A small CTC audio transcriber, trained from scratch: width 160, trained on read English sentences (LibriTTS-R).
Rows from block 3 of a small CTC audio transcriber, named by matrix and row number. Rows with one number belong to one neuron. Each number is 500 + 50 x the weight over its row's rms, rounded and kept within 0 to 999. All counts start at 0. Numbers have three digits each.
After each neuron's rows are labels from the 100 clips, of 14976, where the neuron reaches its highest value: "strongest on" is what is common among them. Only what is clearly more common there than usual is listed. The data: read English sentences (LibriTTS-R). In brackets: how many of the 100, against the usual share in percent.
# fc1: first MLP up (model.blocks.3.ff1.fc1.weight, 640x160), inputs 0-39
# fc2: first MLP down (model.blocks.3.ff1.fc2.weight, 160x640, transposed), outputs 0-39

fc1.438:498548524534662540474514534476562433512543542531479498483583470555556513555543452573466459486478522417508500474509526543
fc2.438:443577511566452466408575470465600503459519494466577464471463461568526424489413570436470421454420504522514508441591439494
strongest on: the word "and" (72 vs 31.8)

fc1.324:504520463366507433498499517511555440430529514502496514500498493531476424518498621435490515532486449497469516454482464439
fc2.324:539523509549447546541535480498478530449506434425517560395513501525421385453550483405554554559418485435513466551506562544
strongest on: the word "was" (40 vs 15.9)

fc1.101:481493424494515428484508500524580566562510526553523508500620517511482597434529456545558468484457463588381537575507503566
fc2.101:455449510493583475432507481461491485597507495460477483643621509396530551603453504515471523500427547513456529596486491619
strongest on: the word "i" (64 vs 20.4)

fc1.160:527386561457586563559519442541491513497543480538460494557523617483490490430563530501575537561546396583464488572540468540
fc2.160:494487492447408513595552453505450535527521468519551471502525464537453445446418589534486656479446530526560578494448499436
strongest on: the word "you" (57 vs 14.3)

fc1.522:558479458559413588529565525415499551542447527530503462475503596448506563478526548477492476559495495476497446449472567547
fc2.522:497520651485487515558460557508438489430432509522464505495519495533514474603414552522511518560537472479426452410505524495
strongest on: voice: male (94 vs 47.6)

fc1.195:536501464460477527531404514526492503531594505544403455521603462535517416449503565507486536579471526471545515491478443562
fc2.195:493534515589426554408481533554467436450565507498580494527550534486541496564449440539536473401529512463513490566521397492
strongest on: the word "was" (40 vs 15.9); the word "with" (28 vs 9.1)

fc1.158:428474542536494459463518476438540464547408567535447634412605490449593494535525594530459542524536478475550417547477481611
fc2.158:483429529469500455412499440380447528502469504499502547436500541586493534485524529458494560487520446554452469503427544534
strongest on: the word "could" (37 vs 3.1)

fc1.396:566538468510560426560524512525526545445448522496449458414516553492521622518505544471523437508508495437465451482493482549
fc2.396:472470462434437537557458446512459525573458488419513569549531459587512460465552562548459514480386530528385495592518383561
strongest on: the word "i" (76 vs 20.4); the word "my" (27 vs 5.9)

fc1.621:528446546526533470509442516448487506480513470594462490511455405472387468476572482431548463432658530512566550577450507480
fc2.621:463520463480566437421494560581453476491521530394437476536544480469512511400529464501441516598458398435515432524505637459
strongest on: voice: female (95 vs 52.4)

fc1.494:468481448514423522458452499554599550460469468542454478497488502485520526484554406541468534488459501494491536550487453451
fc2.494:481476489431434462460594487470422352618595480528502515480527493518482493489448556443493510388500533520481464499494530522
strongest on: the word "she" (53 vs 8.5)

fc1.358:531434465511429412510549499451531542525487558561410498538588464471400550517468509493501440492394474560611563497549550442
fc2.358:472491497448443482543520485467517502470558508563530551497468437579412476515541479538551443473467506375505525421501564441
strongest on: the word "not" (26 vs 8.9)

fc1.279:480496555414452483507461504521491481489476497492547527440563419553558569516461471544463498574519521507476427440490432563
fc2.279:481530478404561552465449398549404540418449536552594533494492449424459586548477480579545530457533467442455502463520449549
strongest on: the word "she" (60 vs 8.5)

fc1.544:489522474492564542464352449495559477535419544503528529568534473457560406541435526579567502500459397475543486441468532480
fc2.544:464559461493528452582583477542537530528516395587587467469511583518578488524570407439481419565517533573530445499460559476
strongest on: the word "not" (28 vs 8.9)

fc1.65:571446549622470604471461468469495428484502546512513506444499459490418528425463501591485497495554432606485513527467464551
fc2.65:577462521555474593533534506498534523448429516503474540438521498461633450578473494494508461530575479494517522485569480447
strongest on: the word "who" (26 vs 2.2)

fc1.588:475473552412400477511559450441516504529535537485495453535508476484491524472515505581558528515454402651508522479504486399
fc2.588:523497561421507556533473484475388540421499562524448429516522441486508436502409523510549491494482426457496533372450566506
strongest on: the word "you" (86 vs 14.3)

fc1.393:527502534485522481414503399486431536489464503391496473556557479501461411536482508548469487473466490472508462391514526390
fc2.393:498545617486516486528470327541546483552521534459487498549549447491491375444581439417494471544524502531512495439555479506
strongest on: the word "her" (28 vs 7.8); the word "his" (28 vs 10)

fc1.216:462490503526510537446483549531592477558509495550457450410553471482473482485494509510468602479490559497511477410475530511
fc2.216:522469452524599505534489471452456419486510456431448462546463611507459526527502506527459527502469433430430363543511594544
strongest on: the word "to" (60 vs 29.5)

fc1.425:535533539419429569503550621476552510459433451525479521447535602436484483513554557454520468496562540457482518507502465578
fc2.425:512524477521578555527428498494528436549602500495446512482489439587514551399530499496544574462618455478633466536452487491
strongest on: voice: male (76 vs 47.6)

fc1.96:563452555516423507537544431459449510549458519502494550579530473541428542412520523543493487562590472500501463443454539537
fc2.96:545501485595442516591553476519530474548509447514515487496556448518565443497456394562638502452564525422486554384502464485
strongest on: the word "but" (43 vs 9); the word "i" (41 vs 20.4); the word "what" (31 vs 4.2)

fc1.123:501534532430559454460509502566501477479448432507511443564409632572444437498465459512455494426456473527477488502513608375
fc2.123:540470472510560453440403459434471526502476585507541554528460538467509567448425468513587512555424443497461445467470531532
strongest on: the word "you" (37 vs 14.3)

fc1.539:493575455449500515565401547410462441394554533573440507513508461479567448576501584514507490452489517465588492423397551496
fc2.539:391457482480541459552481488443487450535423550578547521480464557595445480525498477451457463472507515475522559508577558581
strongest on: the word "was" (48 vs 15.9)

fc1.625:570547523495416483572539550596576505493575387497423519602445502525520436505425502487529508553466550473518528546424559566
fc2.625:573508459593451483474436496514449472460505445430550528520550581428537500461484439452522549529529542470447544493541476501
strongest on: the word "was" (48 vs 15.9)

fc1.521:515532495513563623547470434570476459473564578489441508515445481463498413536558522482496431510502487468489588519492492498
fc2.521:531455429564563542477469560470464511564573527463430460490434468583565503513470462510532493490499505570458481487471530499
strongest on: the word "was" (38 vs 15.9)

fc1.89:561588502468580529457515585550417457540484560545476536529467490493519546515490544495477474527523442500459525598530563567
fc2.89:501501555555488523467553516494477526480599450451467532510440627498636474465561460512467450471547521560452535464531426499
strongest on: the word "we" (36 vs 4.8)

fc1.294:418501497508433383435550559562479521475455476528527487547430574437578632534513507503504504563477449549439441585546593448
fc2.294:481512568564408434500440505516582497421528509556601495480524592371553430493531499583464379503544420539481529456571540538
strongest on: the word "the" (91 vs 48.9)

fc1.580:528522667512455548474537542589591526548422521508433588483563440453486623526563482492566451424445485510565534415389525427
fc2.580:414573587473531604411556452497562442524441501489470440474531479454510553558518515544464531396439495495460480452576448527
strongest on: the word "who" (68 vs 2.2)

fc1.42:390563498338409494388431493430594402547528538469516535514463515459533576594487512455506466500454512592465517524556530470
fc2.42:493430553545478463520561550597415437503484469440539583450490543555481494454526461392475456587463568540460451515535391537
strongest on: the word "was" (57 vs 15.9)

fc1.401:500421530411444551434474383479484427560562447593437454531508524494598577530460549432478606489510492556526537478440563530
fc2.401:547515428585480500534492494437555494516511391454515610364561503515543503511555503468535497492477407438560589561408464511
strongest on: the word "to" (59 vs 29.5)

fc1.510:541465469501482464551508495520462614568510534614552554539539594573536489539587496525506443513410468412490510476465476504
fc2.510:562466458452441436507476406462475464505457472548576503388609645472444482539478556479523554480358420499477490579428505473
strongest on: the word "i" (86 vs 20.4); the word "my" (25 vs 5.9)

fc1.503:523453468411502510479533481443489507521473521543528580485500491476492504537544518545449534512495573557572447462511487449
fc2.503:529576544472575486570377465507481443539529553619487553485532517494554483418467425549579586482447464526415565538543462545
strongest on: the word "you" (69 vs 14.3)

fc1.583:532554620622475508412483523472591487493465491539505473507503506436481595383433539528520574376565508407487551503545475514
fc2.583:541511526484431591537486475589544456581529571442438518514487628383507485481567482492487552500542460508436500420455558459
strongest on: voice: male (75 vs 47.6)

fc1.232:431501520514495494574466560458458520550487551455424560480560449413523479562462609441547550507523487482510431497466507508
fc2.232:542528442530451394521551451456478504546479527447491479547515487459446502485492451512456524431530517445483481568519490529
strongest on: voice: female (86 vs 52.4)

fc1.530:519469429478609574610557489506542584465540525433481526400582500524410565493539591519534457511406517516470510435493514528
fc2.530:498464461454468453446463564468452428542477468560396560461483483427555556581472477441521471408416441493490471596532488508
strongest on: the word "you" (41 vs 14.3)

fc1.468:580521384528458430491457479609503434458523450619516599477498598530602456556453496460504516587525497466455522432483516561
fc2.468:484509397529491507431464524492522490468572517475547445514499503502452470496505522511482537504379513434575462580450480460
strongest on: the word "i" (42 vs 20.4)

fc1.325:538515500442523416483478558563505410476540568532442485546620536496545466569374554493536464491424495472580499484493477525
fc2.325:559517429532470407551468522560441529552503498473481444510600581517492481537429521495530566503505522505443564452411474560
strongest on: the word "was" (70 vs 15.9)

fc1.493:524530529497589442442491536536510386473469469546413481609458488504538591505561508590369529616585448489562511489548558542
fc2.493:480471492508421484547479583526541549491514455490503555509512556476447438585487503531561391423509586541512467531455516423
strongest on: the word "the" (88 vs 48.9)

fc1.581:508471502488549509495491408524567444434551466472562557554565470515483538552527500492476472537456478517548502480477451467
fc2.581:488462455396433480530475461476499511461499503524509506360518551464545568439590526452494471478491512507581496567484510537
strongest on: the word "and" (67 vs 31.8)

fc1.448:479569487475522498614551510476514419564614544477518559445519433542544482510515545454575524545587424530434558500524444547
fc2.448:541496467509555525418568492447430465486442519444435462461547561549464514476523530522511487468489473573498494451430446485
strongest on: the word "could" (30 vs 3.1)

fc1.173:579550450598463495464486542454491439472548464527512452515542493621431462533554454579397458524436550489411505482511565545
fc2.173:505511440338561584495509572450506508536519546497438459479464428543460451475553481437507542485503514557504446448504433565
strongest on: the word "her" (25 vs 7.8)

fc1.253:480456538488586432484530572476527540458451499576497434523510528520556525454492551487431472480412443479481434546515396578
fc2.253:512572490501561491595501451433485456635549545586483461461533533503452516479573560521443478456480397510561542492548478404
strongest on: voice: female (84 vs 52.4); the word "and" (64 vs 31.8)

fc1.259:515542509480559519501453576577387437544518485460478559585470474431565488561543514477470471535490544580507519567492537460
fc2.259:485525520554494493483447412515516484491486481547562541529490482522532473370465456536589414490459451527500497372579510505
strongest on: the word "we" (28 vs 4.8)

fc1.87:567486555477450511498442429500544534520545575542501466531480416515420500553437546421527584467505493513589485561466434449
fc2.87:422439397541556436613570505519551414499470500516414563506467562493548577482568469573463491549503436485493558484509573546
strongest on: the word "you" (36 vs 14.3)

fc1.496:540482515452458486577451451507414507503498539503449498441539507533518515448566494606605574512484475501553539460439412433
fc2.496:431462510482509408500482534485484435382506432501516531486490546439432532588463511462499505549529449451428604496487573515
strongest on: the word "we" (51 vs 4.8)

fc1.273:505559523523458471482537532503515473394544461576516529559503555651522483585544474543529486475567479459453478463518455539
fc2.273:531511570454500503449473459493527611503554472484430542578480504460554488568544534603562527544504491467458412482552499420
strongest on: the word "that" (30 vs 13)

fc1.587:493552534550449505458515504534501431547481499494519496531562406507509511433612497582437597464480503445496563464490446599
fc2.587:470566536510495537478529427608450522469504443464454458604449469648457560550495550467535495556540517391491538521498456472
strongest on: the word "not" (27 vs 8.9)

fc1.282:552440551438525433447558513526455518544528560492489400490443512456528592545533446595496455516567450556520426559580483478
fc2.282:506495468444544426378463513560455567501526542480524511532482467444515478472531438569477495522473580532472449459507456416
strongest on: the word "the" (78 vs 48.9)

fc1.346:434530422493520482429491488557458542516432479502509498430541482517535563583546408525439503484486438548514508510411520472
fc2.346:643616493532435457563502462485438472506538487558418470447447442547397558559506534527482493579432509416566516507546596489
strongest on: voice: female (81 vs 52.4)

fc1.459:535543474504417555557440527566514507467492519497507488542451513499459516484489537497473569607541480428534458631492511525
fc2.459:500484520534475502538362499502420486571631587538503578395535472579490483378512568488452507483489564491460462480477507463
strongest on: the word "but" (32 vs 9)

fc1.388:510470510462425450514560489462548546441578485508461498475476535448475599506496503434524465519517530524413450413474478555
fc2.388:506486506448422529505534532482413516568528467599553566595558549468418381535456533505461478463539572521536450507547447508
strongest on: voice: male (84 vs 47.6)