config.toml
model = "CTC audio transcriber"
dataset = "read English sentences (LibriTTS-R)"
input = "waveform_16khz"
mlp_ratio = 4
qk_norm = true
wave_strides = [5, 2, 2, 2, 2, 2]
subsampling = 2
beta2 = 0.999
eps = 1e-08
max_precond_dim = 1536
adamw_lr_other_params = 0.00095
lr_schedule = "cosine"
final_lr_fraction = 0.1
warmup_steps = 130
Rows from block 2 of a small CTC audio transcriber, named by matrix and row number. Rows with one number belong to one neuron. Each number is 128 + 24 x the weight over its row's rms, rounded and kept within 0 to 255. All counts start at 0. Numbers have three digits each.
After each neuron's rows are labels from the 100 clips, of 14976, where the neuron reaches its highest value: "top examples" is what is common among them; "loudest" is the band of the loudest frequency at the time of the peak. Only what is clearly more common there than usual is listed. The data: read English sentences (LibriTTS-R).
# fc1: second MLP up (model.blocks.2.mlp.fc1.weight, 640x160), inputs 80-159
# fc2: second MLP down (model.blocks.2.mlp.fc2.weight, 160x640, transposed), outputs 80-159

fc1.248:155105065122134143151135111120108122115114173090144111128132115130166110130091171131093149140128073155124097115123107120103124185135144157125161160142107130114175116123133171117139122061129087086126128101127131072155150094098110142101074138
fc2.248:108120137163131165146109123134123097167128141111148123119121129126103128131135145135123155123088112132140123073086121120160167099128123136130137110086095136095182150191187134133107134117115172146119137154133137138090153147100152142090147121
top examples: the word "little"
loudest: 250 to 500 Hz

fc1.119:154149131183122131097148126135093127112166191151137130135121126122126093097135143142156159079097081110140139138117086142120154116123119150129152108125123103127117130091076109101108121103130157121141171116133129100138128118097104099128076109
fc2.119:112172162130113127170096129154084088153164130158135139142171159153123146135119086073137092135118125126151135143162142115151144131148113137126118091148110087092121115132137108146135103134154114139133118131168133105078114070125132117130129142
top examples: voice: male
loudest: 250 to 500 Hz

fc1.404:179132154114167163134107126155107107119135109108124072155121139124133092110140158146145166121072112127118117160121181108164101126133131121147145118125151099113127117110112149071180118151133146142129131127087133127144155108141114134129131174
fc2.404:140113118143098104144098117173154093162143104084089148110126134147144122145108136112124122107132112132142096081159092102106149145131124143097097164113125125100162150144125150180129127125113121106117126136105125138094093191097147168096142138
top examples: voice: male
loudest: 250 to 500 Hz

fc1.411:121141124129158146182101070156125138140151113141106116088135152143128113163137113164129161142119109127122079147097135127132140149152166099146149140127109128125083136134113168095163119132117089146097164122118114142140107135127092171108133116
fc2.411:177123158123154135127128122132137116146086121145125157140125083142089149173161103118135135123113112167131146085172099146112120174140075093169162114119111134128114132117143097133107128136133154140137077134104156107143157090137166046121130162
top examples: the word "not"; the word "your"
loudest: 250 to 500 Hz

fc1.162:144097111162106093099139152158097161122155131149149116104140109159113122153184142137104120151133156106158096135153095148119125143173122117091104163117129131120115146106136143149130118109112127114070156112113149115170118100112115131098130088
fc2.162:122119097125143093099100165094168117137114111165127085138150104148096104126160089142145124128115168119097170157158141182135141151157161115093122089088132136121123153130143122144159114157094108127136133130142134105136149116111118132130087095
top examples: voice: male
loudest: 1000 to 2000 Hz

fc1.135:133113149161142124123115150098123139082140093173122107125170137142142094137153103135134171151151130157143084148149162120117132165173075088125070108133095155093109097115130116152110103131096147129108137094141140122155122099148139100157123160
fc2.135:140096104141139135182112107167133057132130161155125120126118083095138116142152117100111160102151122105128169072116122156116138152132106134115152124116108146104117117131160070119084115133143144149186128109117119092094093148126111140167151129
top examples: voice: female
loudest: 250 to 500 Hz

fc1.426:079059091126144100145129160148105083128146121117174146111149145108149126154136126111125107143103104109129161105116115142144102131107182117130122108126133138123106143120101091086106125113140134093101123139162090156100147121119156141168099109
fc2.426:103155112128155125115121133165150132137144092123137112130102122104144071066113094129160104177128124115139121111110131131139135102181155122102124155108101177145160093130097146099125129120131078107186152123096101144135120120147113102164130147
top examples: the word "it"; the word "but"
loudest: 250 to 500 Hz

fc1.408:126122097113123091150117149136181107107117125138104109145135191120150135154124132132111134115118150107138113127145100156139156122103116157101109136177112145104115129114157133166152113186118154160109125116125125100110088096079121110135074076
fc2.408:125110144109125091144082155141163130139146149137110124115126179096163135134157111121129123148145136153158166151129102162086106114108129131123114123140145114143085135135146131123172146115152077148122112126136156131125068105105118114134151078
top examples: voice: female
loudest: 500 to 1000 Hz

fc1.98:135154108118118111178132151180120100155134148156146154109096104123134146147134161152118170093145139086107115125135096132142096118122091185126142094096112102112124132114082203143100144097091156122110152098128103139122126113123114137125101098
fc2.98:145135155132133142101123171086122111100142149139102102126135144136154139130110114134150154102126119163108122149150162179129135150149104100088117099178098134157096111153135089106121077082145114148094093176145158158144148080126127105122139193
top examples: voice: female
loudest: 250 to 500 Hz

fc1.44:132155092100160114104150134133154116141146164169082165163113173132126164137130174113115178098138167130110143143100092155109131114121127141132111119134096116117086108191144162137137116107127096121159103103101168127131130092148136127179127105
fc2.44:130134113127117109144082114089110155119136108117135136101155151087148111123100172134130172133155168120135127131145156126144132142190138116134131145125080122126143104175105164081180165112112133114146097136115144153083109155154144116132113110
top examples: the word "you"
loudest: 250 to 500 Hz

fc1.132:121101170191141126130157115128117096108069146116122149109158094120159120137088162163104098083115141121135126141113126140145104086139108122184115129111147165123120133133171122116149103108122132198115124107131110136123083130143180148122098088
fc2.132:131134156078137115109114170112169104117127143156120118092108133116151129125158093106120090107134172134126114126115149172133118178148124127144122134116132108086140146098157131184087122111150153092101097110143159158129130104107147121145089171
top examples: the word "my"
loudest: 500 to 1000 Hz

fc1.104:137138120106180154147149103165158152104173144132099125143093120157127111128071107141153113118140125142179110112144162140151104130115110146153185105151145082083141090120134129142144144145108124122096119096121126111075149140106078143114145181
fc2.104:109126151126107138091140144128119154152108141146138113080137094162096128140156154136160113147154107119110126123101088122149100111167087084144127138116140112129092113122101109176119151133142104113145142101150094144078134115105129120160118185
top examples: the word "i"
loudest: 250 to 500 Hz

fc1.258:181115124132105115105162157149128136143107108160194116127131146174060141094121102130110158114088129097127125124132075112143100094126133104096129154111124142059115128126126154166151152113162164155136148143161127100081112122155097121171143116
fc2.258:104124146138101129117092089123139111109122162078144104160154160117147148113172176146122143136092113095139167125098157130084134133088138132161169114140136109178118138167127142111137095140106130132152162114123128116126085113121143125093093108
top examples: the word "you"
loudest: 250 to 500 Hz

fc1.3:134138111119099135157097168126096139153132164102142110106092128121146123138130108160104157124129164155083160106150108142141126096123144102154124112126085081090116108125134162139163172103085123142173130110095095100090102165132177092097106121
fc2.3:132137119137129126075145124119108156135153073140146112086126088147107073170159116114156127133148093089119092117113170119148111101113110112149171131160115144167143120198139144154135130089110128129104151148157151150132173187130128165081150082
top examples: the word "it"
loudest: 250 to 500 Hz

fc1.407:100118111109143127157120111143116141091175088147132100111113117098121176098132131112161102099116146102180125143116140089135121099124110141099183101161113138071155134112104131126093086149142139104113110146122152161136109142119119120152117186
fc2.407:126111117135136159143095146121097129126096156119105145116150090124162177101116096119125162117082141167107113148151131129101105114145144162163115114114087117143096113138136159120061127165127103102131161147125123144155135108150115115126116086
top examples: the word "i"; the word "but"; the word "that"
loudest: 250 to 500 Hz

fc1.492:105087145157104116157118144141141154127132177124160156146119118097120117132127112118106163149112145151183090133149153162111107069142093148110090105099119176123131159112130118140112110095127126172123136127125101139120155124119092076136134139
fc2.492:152090125108136072178145103124141143111117083104139113121105106113139130120124123120115102152094123179128130088144114112181147110125111159150175164123082096129120171122107137092121142159153068162132130106135126099101159105123122172122090119
top examples: the word "not"
loudest: 500 to 1000 Hz

fc1.176:101123116127094178144140120144105137111119133181154091125129090090160156154149097111142129119103130150145126148160123132129093099117106112124126136141141146104140081104149138147125162141136137119089138135079161114183130158136135113131125136
fc2.176:155102121112106157099125102136150159144118079137130119170146138107134117152178099172121149129158102141112120172133147130104121133079105126164070096114104151094144160089113104136146145140149158117132097130107137121132176149154128151140114091
top examples: the word "there"
loudest: 250 to 500 Hz

fc1.297:163130109153098134126119112160149126147148135088119104129112133145143125143155121127088133082115114102156141159115129135133140088123153123111116122179085122063124128127083161153108149114143137093133114125094128105117091122173126123165094131
fc2.297:158108100132108125112108137090135105093092136196115125151127146148106143156110099153140122117132135141134089127131106142140139141099085100181090115111107104132118132168149137124138116090188125140069097152138163168140163160128123113142143154
top examples: the word "you"
loudest: 250 to 500 Hz

fc1.436:121173107128091145091136112118127161090109147157098109096118160167096151130140121118178172144147128125083154091167100139122133119123106130117119117126097122119142120079103118116116148132131078102130132145131153149126126093139131182139129138
fc2.436:100133110130169128129132187155122105154166119118131143119145086106136143149121096165086118102112103120143088121145108136163120132082141126137133112111150108145127105117145157146148145115155121144099101139143083104104119149140128101098111183
top examples: the word "not"
loudest: 250 to 500 Hz

fc1.549:145076115114125146116162112115089153103134083179134103158128124138162095137107109164127103122152153076120142110111136173195180124103121157075108129140094116114146101116139124134147116118123135122127086168135121130125186147112191139120123126
fc2.549:127070126090134110095077087143142093090109120097082100170109117119137123114159104144109095133138084161122170153132177124137130101133127149152110126175133162140086164159145106100146101099116163169122115169122157136108149149147114126112127139
top examples: the word "from"
loudest: 250 to 500 Hz

fc1.81:118100127156087132121125110101123115099171095085126120126127130118149131113169176082146173112113087144101152124118115133080126168113080150108145107136139101133142172083124104120097096138123146180128104122121155115134110125124101184113115135
fc2.81:141099133114118143127164149107157134155125081073123143164130139176114124132102135137147108112080122159159111162081131132170118096096136100182164089134164134139123136149106140144130112167100159088074180123145112136185116113104129092163094158
top examples: the word "i"
loudest: 500 to 1000 Hz

fc1.238:105083146115131123151184130142143138087142118122131130171150142138125110155115119094099165127132130159111080142140114153127084139100177132120073131151102182137144117104118152145123124117162148121117109145114160124135140119110136121109156150
fc2.238:096101108070130101127141099153168141118140135120122152133085100124150125094147129152115108127160138090105124135115127148166150167130158145135108152136152107111110094130165045153143153130137151145107116136118139126135088112168094097128090115
top examples: the word "and"
loudest: 500 to 1000 Hz

fc1.526:174112165128110108160132119146138156145098129132191115133128129131154150136145107110122147109092118083135115139140148116085130147120085118137131107120100087111159121103148111154097151172147132110108136108092149101122066091148184135129109134
fc2.526:107122090178157117131116133134141093143161184182153104155123131120126130173102143092093135107161113126128127175137175158175124119127116119165127087089150142114110106152115102118082092099151119150096096084131120108096101155112133148107120138
top examples: the word "be"
loudest: 250 to 500 Hz

fc1.234:132107156142122181134155104117159161086132103111157088117112169172130159117167166137135172157121139144117140118163127129146155125119118113171139135138105062125146156088098135103117150135139152130129111134111164139108162157112122135088150121
fc2.234:139129121168150105145091171116108127153125126165122111112170120111135148141146129158150114087153129174097089092080073131129112153110121119103110098128160183128136162127096098136095106102099141072087127111113125103167139115145083171139123148
top examples: the word "not"
loudest: 250 to 500 Hz

fc1.448:158179154128128151120118102119143120085106135103123134132180160145165100141128182095145118106135107156104162095138078119119111142141114114135148107154091110128078168128117146117108125146134106129143119092159130140079155147146117144190080105
fc2.448:125137155138160163138123123147090160110164127098089104130163167119137091111133134123138108110128112146128128152155119126188111155146141139125184149084123073124086094182073143141132133121096096089092144135144114136132126113150118086169143134
top examples: the word "who"
loudest: 250 to 500 Hz

fc1.469:128149128129104103118106159127078126113138122113121163108136123159132126105146120154126125123131155088122122156126118049136132085120148147119154088118156127148114162148149157104111116150177119157109150146139116127160119058138166101130113121
fc2.469:095109107144139117109154120143104145120167097116182156151113120126113099110145104144145190153135121152167102129131113142098107123104115132108095117150105113095157161179173134074128132069109115108099122125117122174160080139122136140118083097
top examples: the word "it"; the word "at"
loudest: 250 to 500 Hz