A small CTC audio transcriber, trained from scratch: waveform 16khz input.
Rows from block 4, named by matrix and row number. Rows with one number belong to one neuron. Each number is 500 + 25 x the weight over its row's rms, rounded and kept within 0 to 999. All counts start at 0. Numbers have three digits each. After the name is the row's rms in percent of the matrix's.
# fc1: first MLP up (model.blocks.4.ff1.fc1.weight, 640x160), inputs 0-79
# fc2: first MLP down (model.blocks.4.ff1.fc2.weight, 160x640, transposed), outputs 0-79
fc1.372 108:497436486511499526537491506475476546481492503507479489528524477508515490521471488497527499468504474482469498514493508542477508548491463495489465494485518484505497494495512495499489495471526522483531511486534542510483481496493495582505470457
fc2.372 104:519524523508503480546459488456525518483503518574486470520483506523448501491485516522490557545524492459521515547502495513463499507511508541512491528474457507523523519519476491504497544479508520485484486491474504529511502499496487512512514508
fc1.373 083:509510538512473523483494480503536488461526516492479484466496523508497465517487579494520490519462504538519479524564482472481476489502473507496481536504500496454508500515517463500504489496467531488484505519514522467466515493513475507507511514
fc2.373 089:526482501553519484485504495509505461498470435506530528483467503509474516511495490461519471506492512501562532490484465462518528485504524489483544492523496466485526498508489465421500530466513530478518526520479502532488495494509535494477498525
fc1.374 153:484513493481532513502513527533529521474517527499509521487511437482495435504510518486502523524501548515515506503464520523463490560467527476513501536553498531507525522530473502468498466502504472515520506505475459492506515500518421508529539520
fc2.374 121:509495462484512537465507482508484476517543527471527483479498474496511493503537500512460524473506506520508517496505484509464529495514506469498524517526517451534489461479491499554479486495532533499507511497493486459493510485508486479494506520
fc1.375 113:514461501450490489455504514508566462505527485480463464541525518477518467483494489505517532541470557518548487499448455473504448530466514534485498506476478477511517504501511511511463520492489502472552516494514505570530523505499510511528524544
fc2.375 111:546505491479498507488506516469485479487522514533531471519474513510524534482520493494466454495488481480495499523498505511529507490500489471526463482476479482478494493522487509476428463490500498483491554489458498520517519480499469526548494493
fc1.376 116:464467518499510475557474477494494492469508499512485513519520506513510496515488482488478506458488480523531494466502494507500514481523505517494494492499489511531495508532529532490474545513512503543473467506491533467511533515519505534528500456
fc2.376 113:498487470523498493496532465516444498528488523545500486541516524522490491539527513445505499498513517501472529500444521490477499507490509490500465485491524450485486460519494477531541465541524503508474415474524515489490468496500524446483478490
fc1.377 121:507552528484519511493526516508547460479486491500471490513508478482516500511520498515485482470493519504508520460472502539483440500461532508552498460476481454496435500562468504520478544481475492465552459522502513472523510531504486512511476497
fc2.377 110:456493518483494454500514552466477536482474488511518548471527483533493474518491484533480520485533524509500531466545458508504497522493532497529489547493497487510515474504528502504503492458451521485472461525493516486462499494532517476487525495
fc1.378 124:509565476459537532490517520510543524563472516514461517491529509484467458493520526494494476472509512511480494456550517532472519487498467496519497508480503505522522521491522536484460499524474488482565493536511524515476514499502503499491483507
fc2.378 129:496526533519503500468497498521539507507478515514537514502480508531531511486475522529553567531476512492542508512492493509497516513491538524484519502490471520469503484506488492503503486516479548480458483510525486494467498502468491482520423470
fc1.379 110:484517517491503533527462512523498515463477477510505532505522504471555532488507493492551481550479476496445489505486478519510488477504547517523490506457478508499500495486480488492518486492535539485521451508494488510482506542479518460485517528
fc2.379 102:498562496500495527504487534474514490429503511472482489496535546504513516504485540499495487538471466517466506462509553519538481494503502489521492509513481425492454495515527514497515495467510504494533511503504496545424479501467495464517524509
fc1.380 071:474532493504462491443464500460506519467501480487524544497536513502505502518493525502515505502461481496473469454446473506462513515479507489496503470518499510508505502462505509472469492489491531494518490491550503516492487466461518444490467491
fc2.380 071:532486507532483499468518471491439458468476510506509487489509534522522528520468504525466529498514542469453460482557533528482435511463514480520501485466474475417520479504474503495482476485517508489497485500527507490511489479495549510495471512
fc1.381 101:452519533480498501508477530467490495470478446493461524507455513455504468499494454511456445506486484496509525481505499516523504551487483504512528518510457498514483543522532519471531510505507518507531520466512521490497504486523479506539491459
fc2.381 103:451509527468479494497495541497473466534506503498520508509486487517534491489452499480476450475519511511455459445512505534475526473460515511480462518503420490483508500474553507491500496487491512530504525475489491487557496507519521461501518516
fc1.382 106:495530503503494473482498512507513496545538444531526540445513463555450475525496531462520507520464483513540515469496567484483503503507510504549485465510504510532502517487463486509522510459510516498537508514513476489516485496462446489548511473
fc2.382 111:489500542491501476524489499516560515500497488500575490542535508455514515545533482457470532483515539515510514485498506483476467520474478493490544498487502523523485522487471483512523502483472543472485503459558513477482522508447481507517496501
fc1.383 092:530506518508500521487488527503498507486475510514492440530502575533515485508514531487514505520494486531501511490501480524507484534494533518471452528506508489525489499523515467447527472497506476519479462466485485471438472493580511528498507523
fc2.383 094:489487478543520499513516476508485489503499495500565494464512473519500475467510503523473539523507510484490493494480464500527520514469491469530479473487506491474508514508479486518510504519495546506467525533495456491494524524433499514520489499
fc1.384 083:493518532511543536491489563505495497496511563488483540498507490556480501515511461507476518511486504527476529471493499490532516486454453510480573476486489479500465494495489446471497541495480503523505506570517498476482502533505492488546474476
fc2.384 088:522492474456467511541502514484455500475485449518477498501469475485512514552465486488524489505505535512558484487497485506502490532510529448539478541528484486490519483532543489501460513528501491494488477510548452477483489506532507477494537523
fc1.385 114:444515463496528484511457509483539456502504497497484543452517468488542571549504529492537499447484526493495514473513549489529511524527505520487496443524536507501469525499511477492502495485486498497537497485460491501522506454498504463546509508
fc2.385 109:493506531490454528499499519477505514509470517495512481496510456470513501477518520537497512470532481456480461481480500498473476505512493511520467506532500496489501496541518487493518486517515546503482514586498526443492528513484469494489500469
fc1.386 101:491494430530517548516521539507497494515480498530499503527518539501465541473517473493481475452498512533490525523490510495563494527486527497490494478533472498482459522481503449506507523457485488504456537487536482496491460481518527501497529507
fc2.386 103:499518526523493510454471513482523492509505463492505514526482471524458514514421555487499518498512520484506497541516504491500512478494498525491508537427488543501498463495500490535508494445496535519533514560479497516482524524499513445513505525
fc1.387 118:522520494511510517460511494541533492520494492466508480503514539496492521476484504459474505533486520511557482527509514481521511494489477486552466473516484494505477492517522458487540521500512514465460544477494535476501467470506509458456497491
fc2.387 114:470496529503497506500456518504500514474526468525507505522518533493515496551520444494524529488495437432535505489485518500494458517522504472481519492538527514475458516488514521533532483513504506505535438492480518485513510513449506481543546505
fc1.388 102:550539507482507499462478526498490507512480463467458500475466496484486506467444523563489458487497484538509498531487491498508467486492493490457495497527507454509484510464464486472555485476482512513516522482509496535526519534514571519522568488
fc2.388 113:516502495484512501511539531500501502470487520514476491459562456492506495478472517535489500495472510551508491498530532461535498449510502494501504532496487481508529518494475455503502485515470488447470548506495535526475435509507487472498445527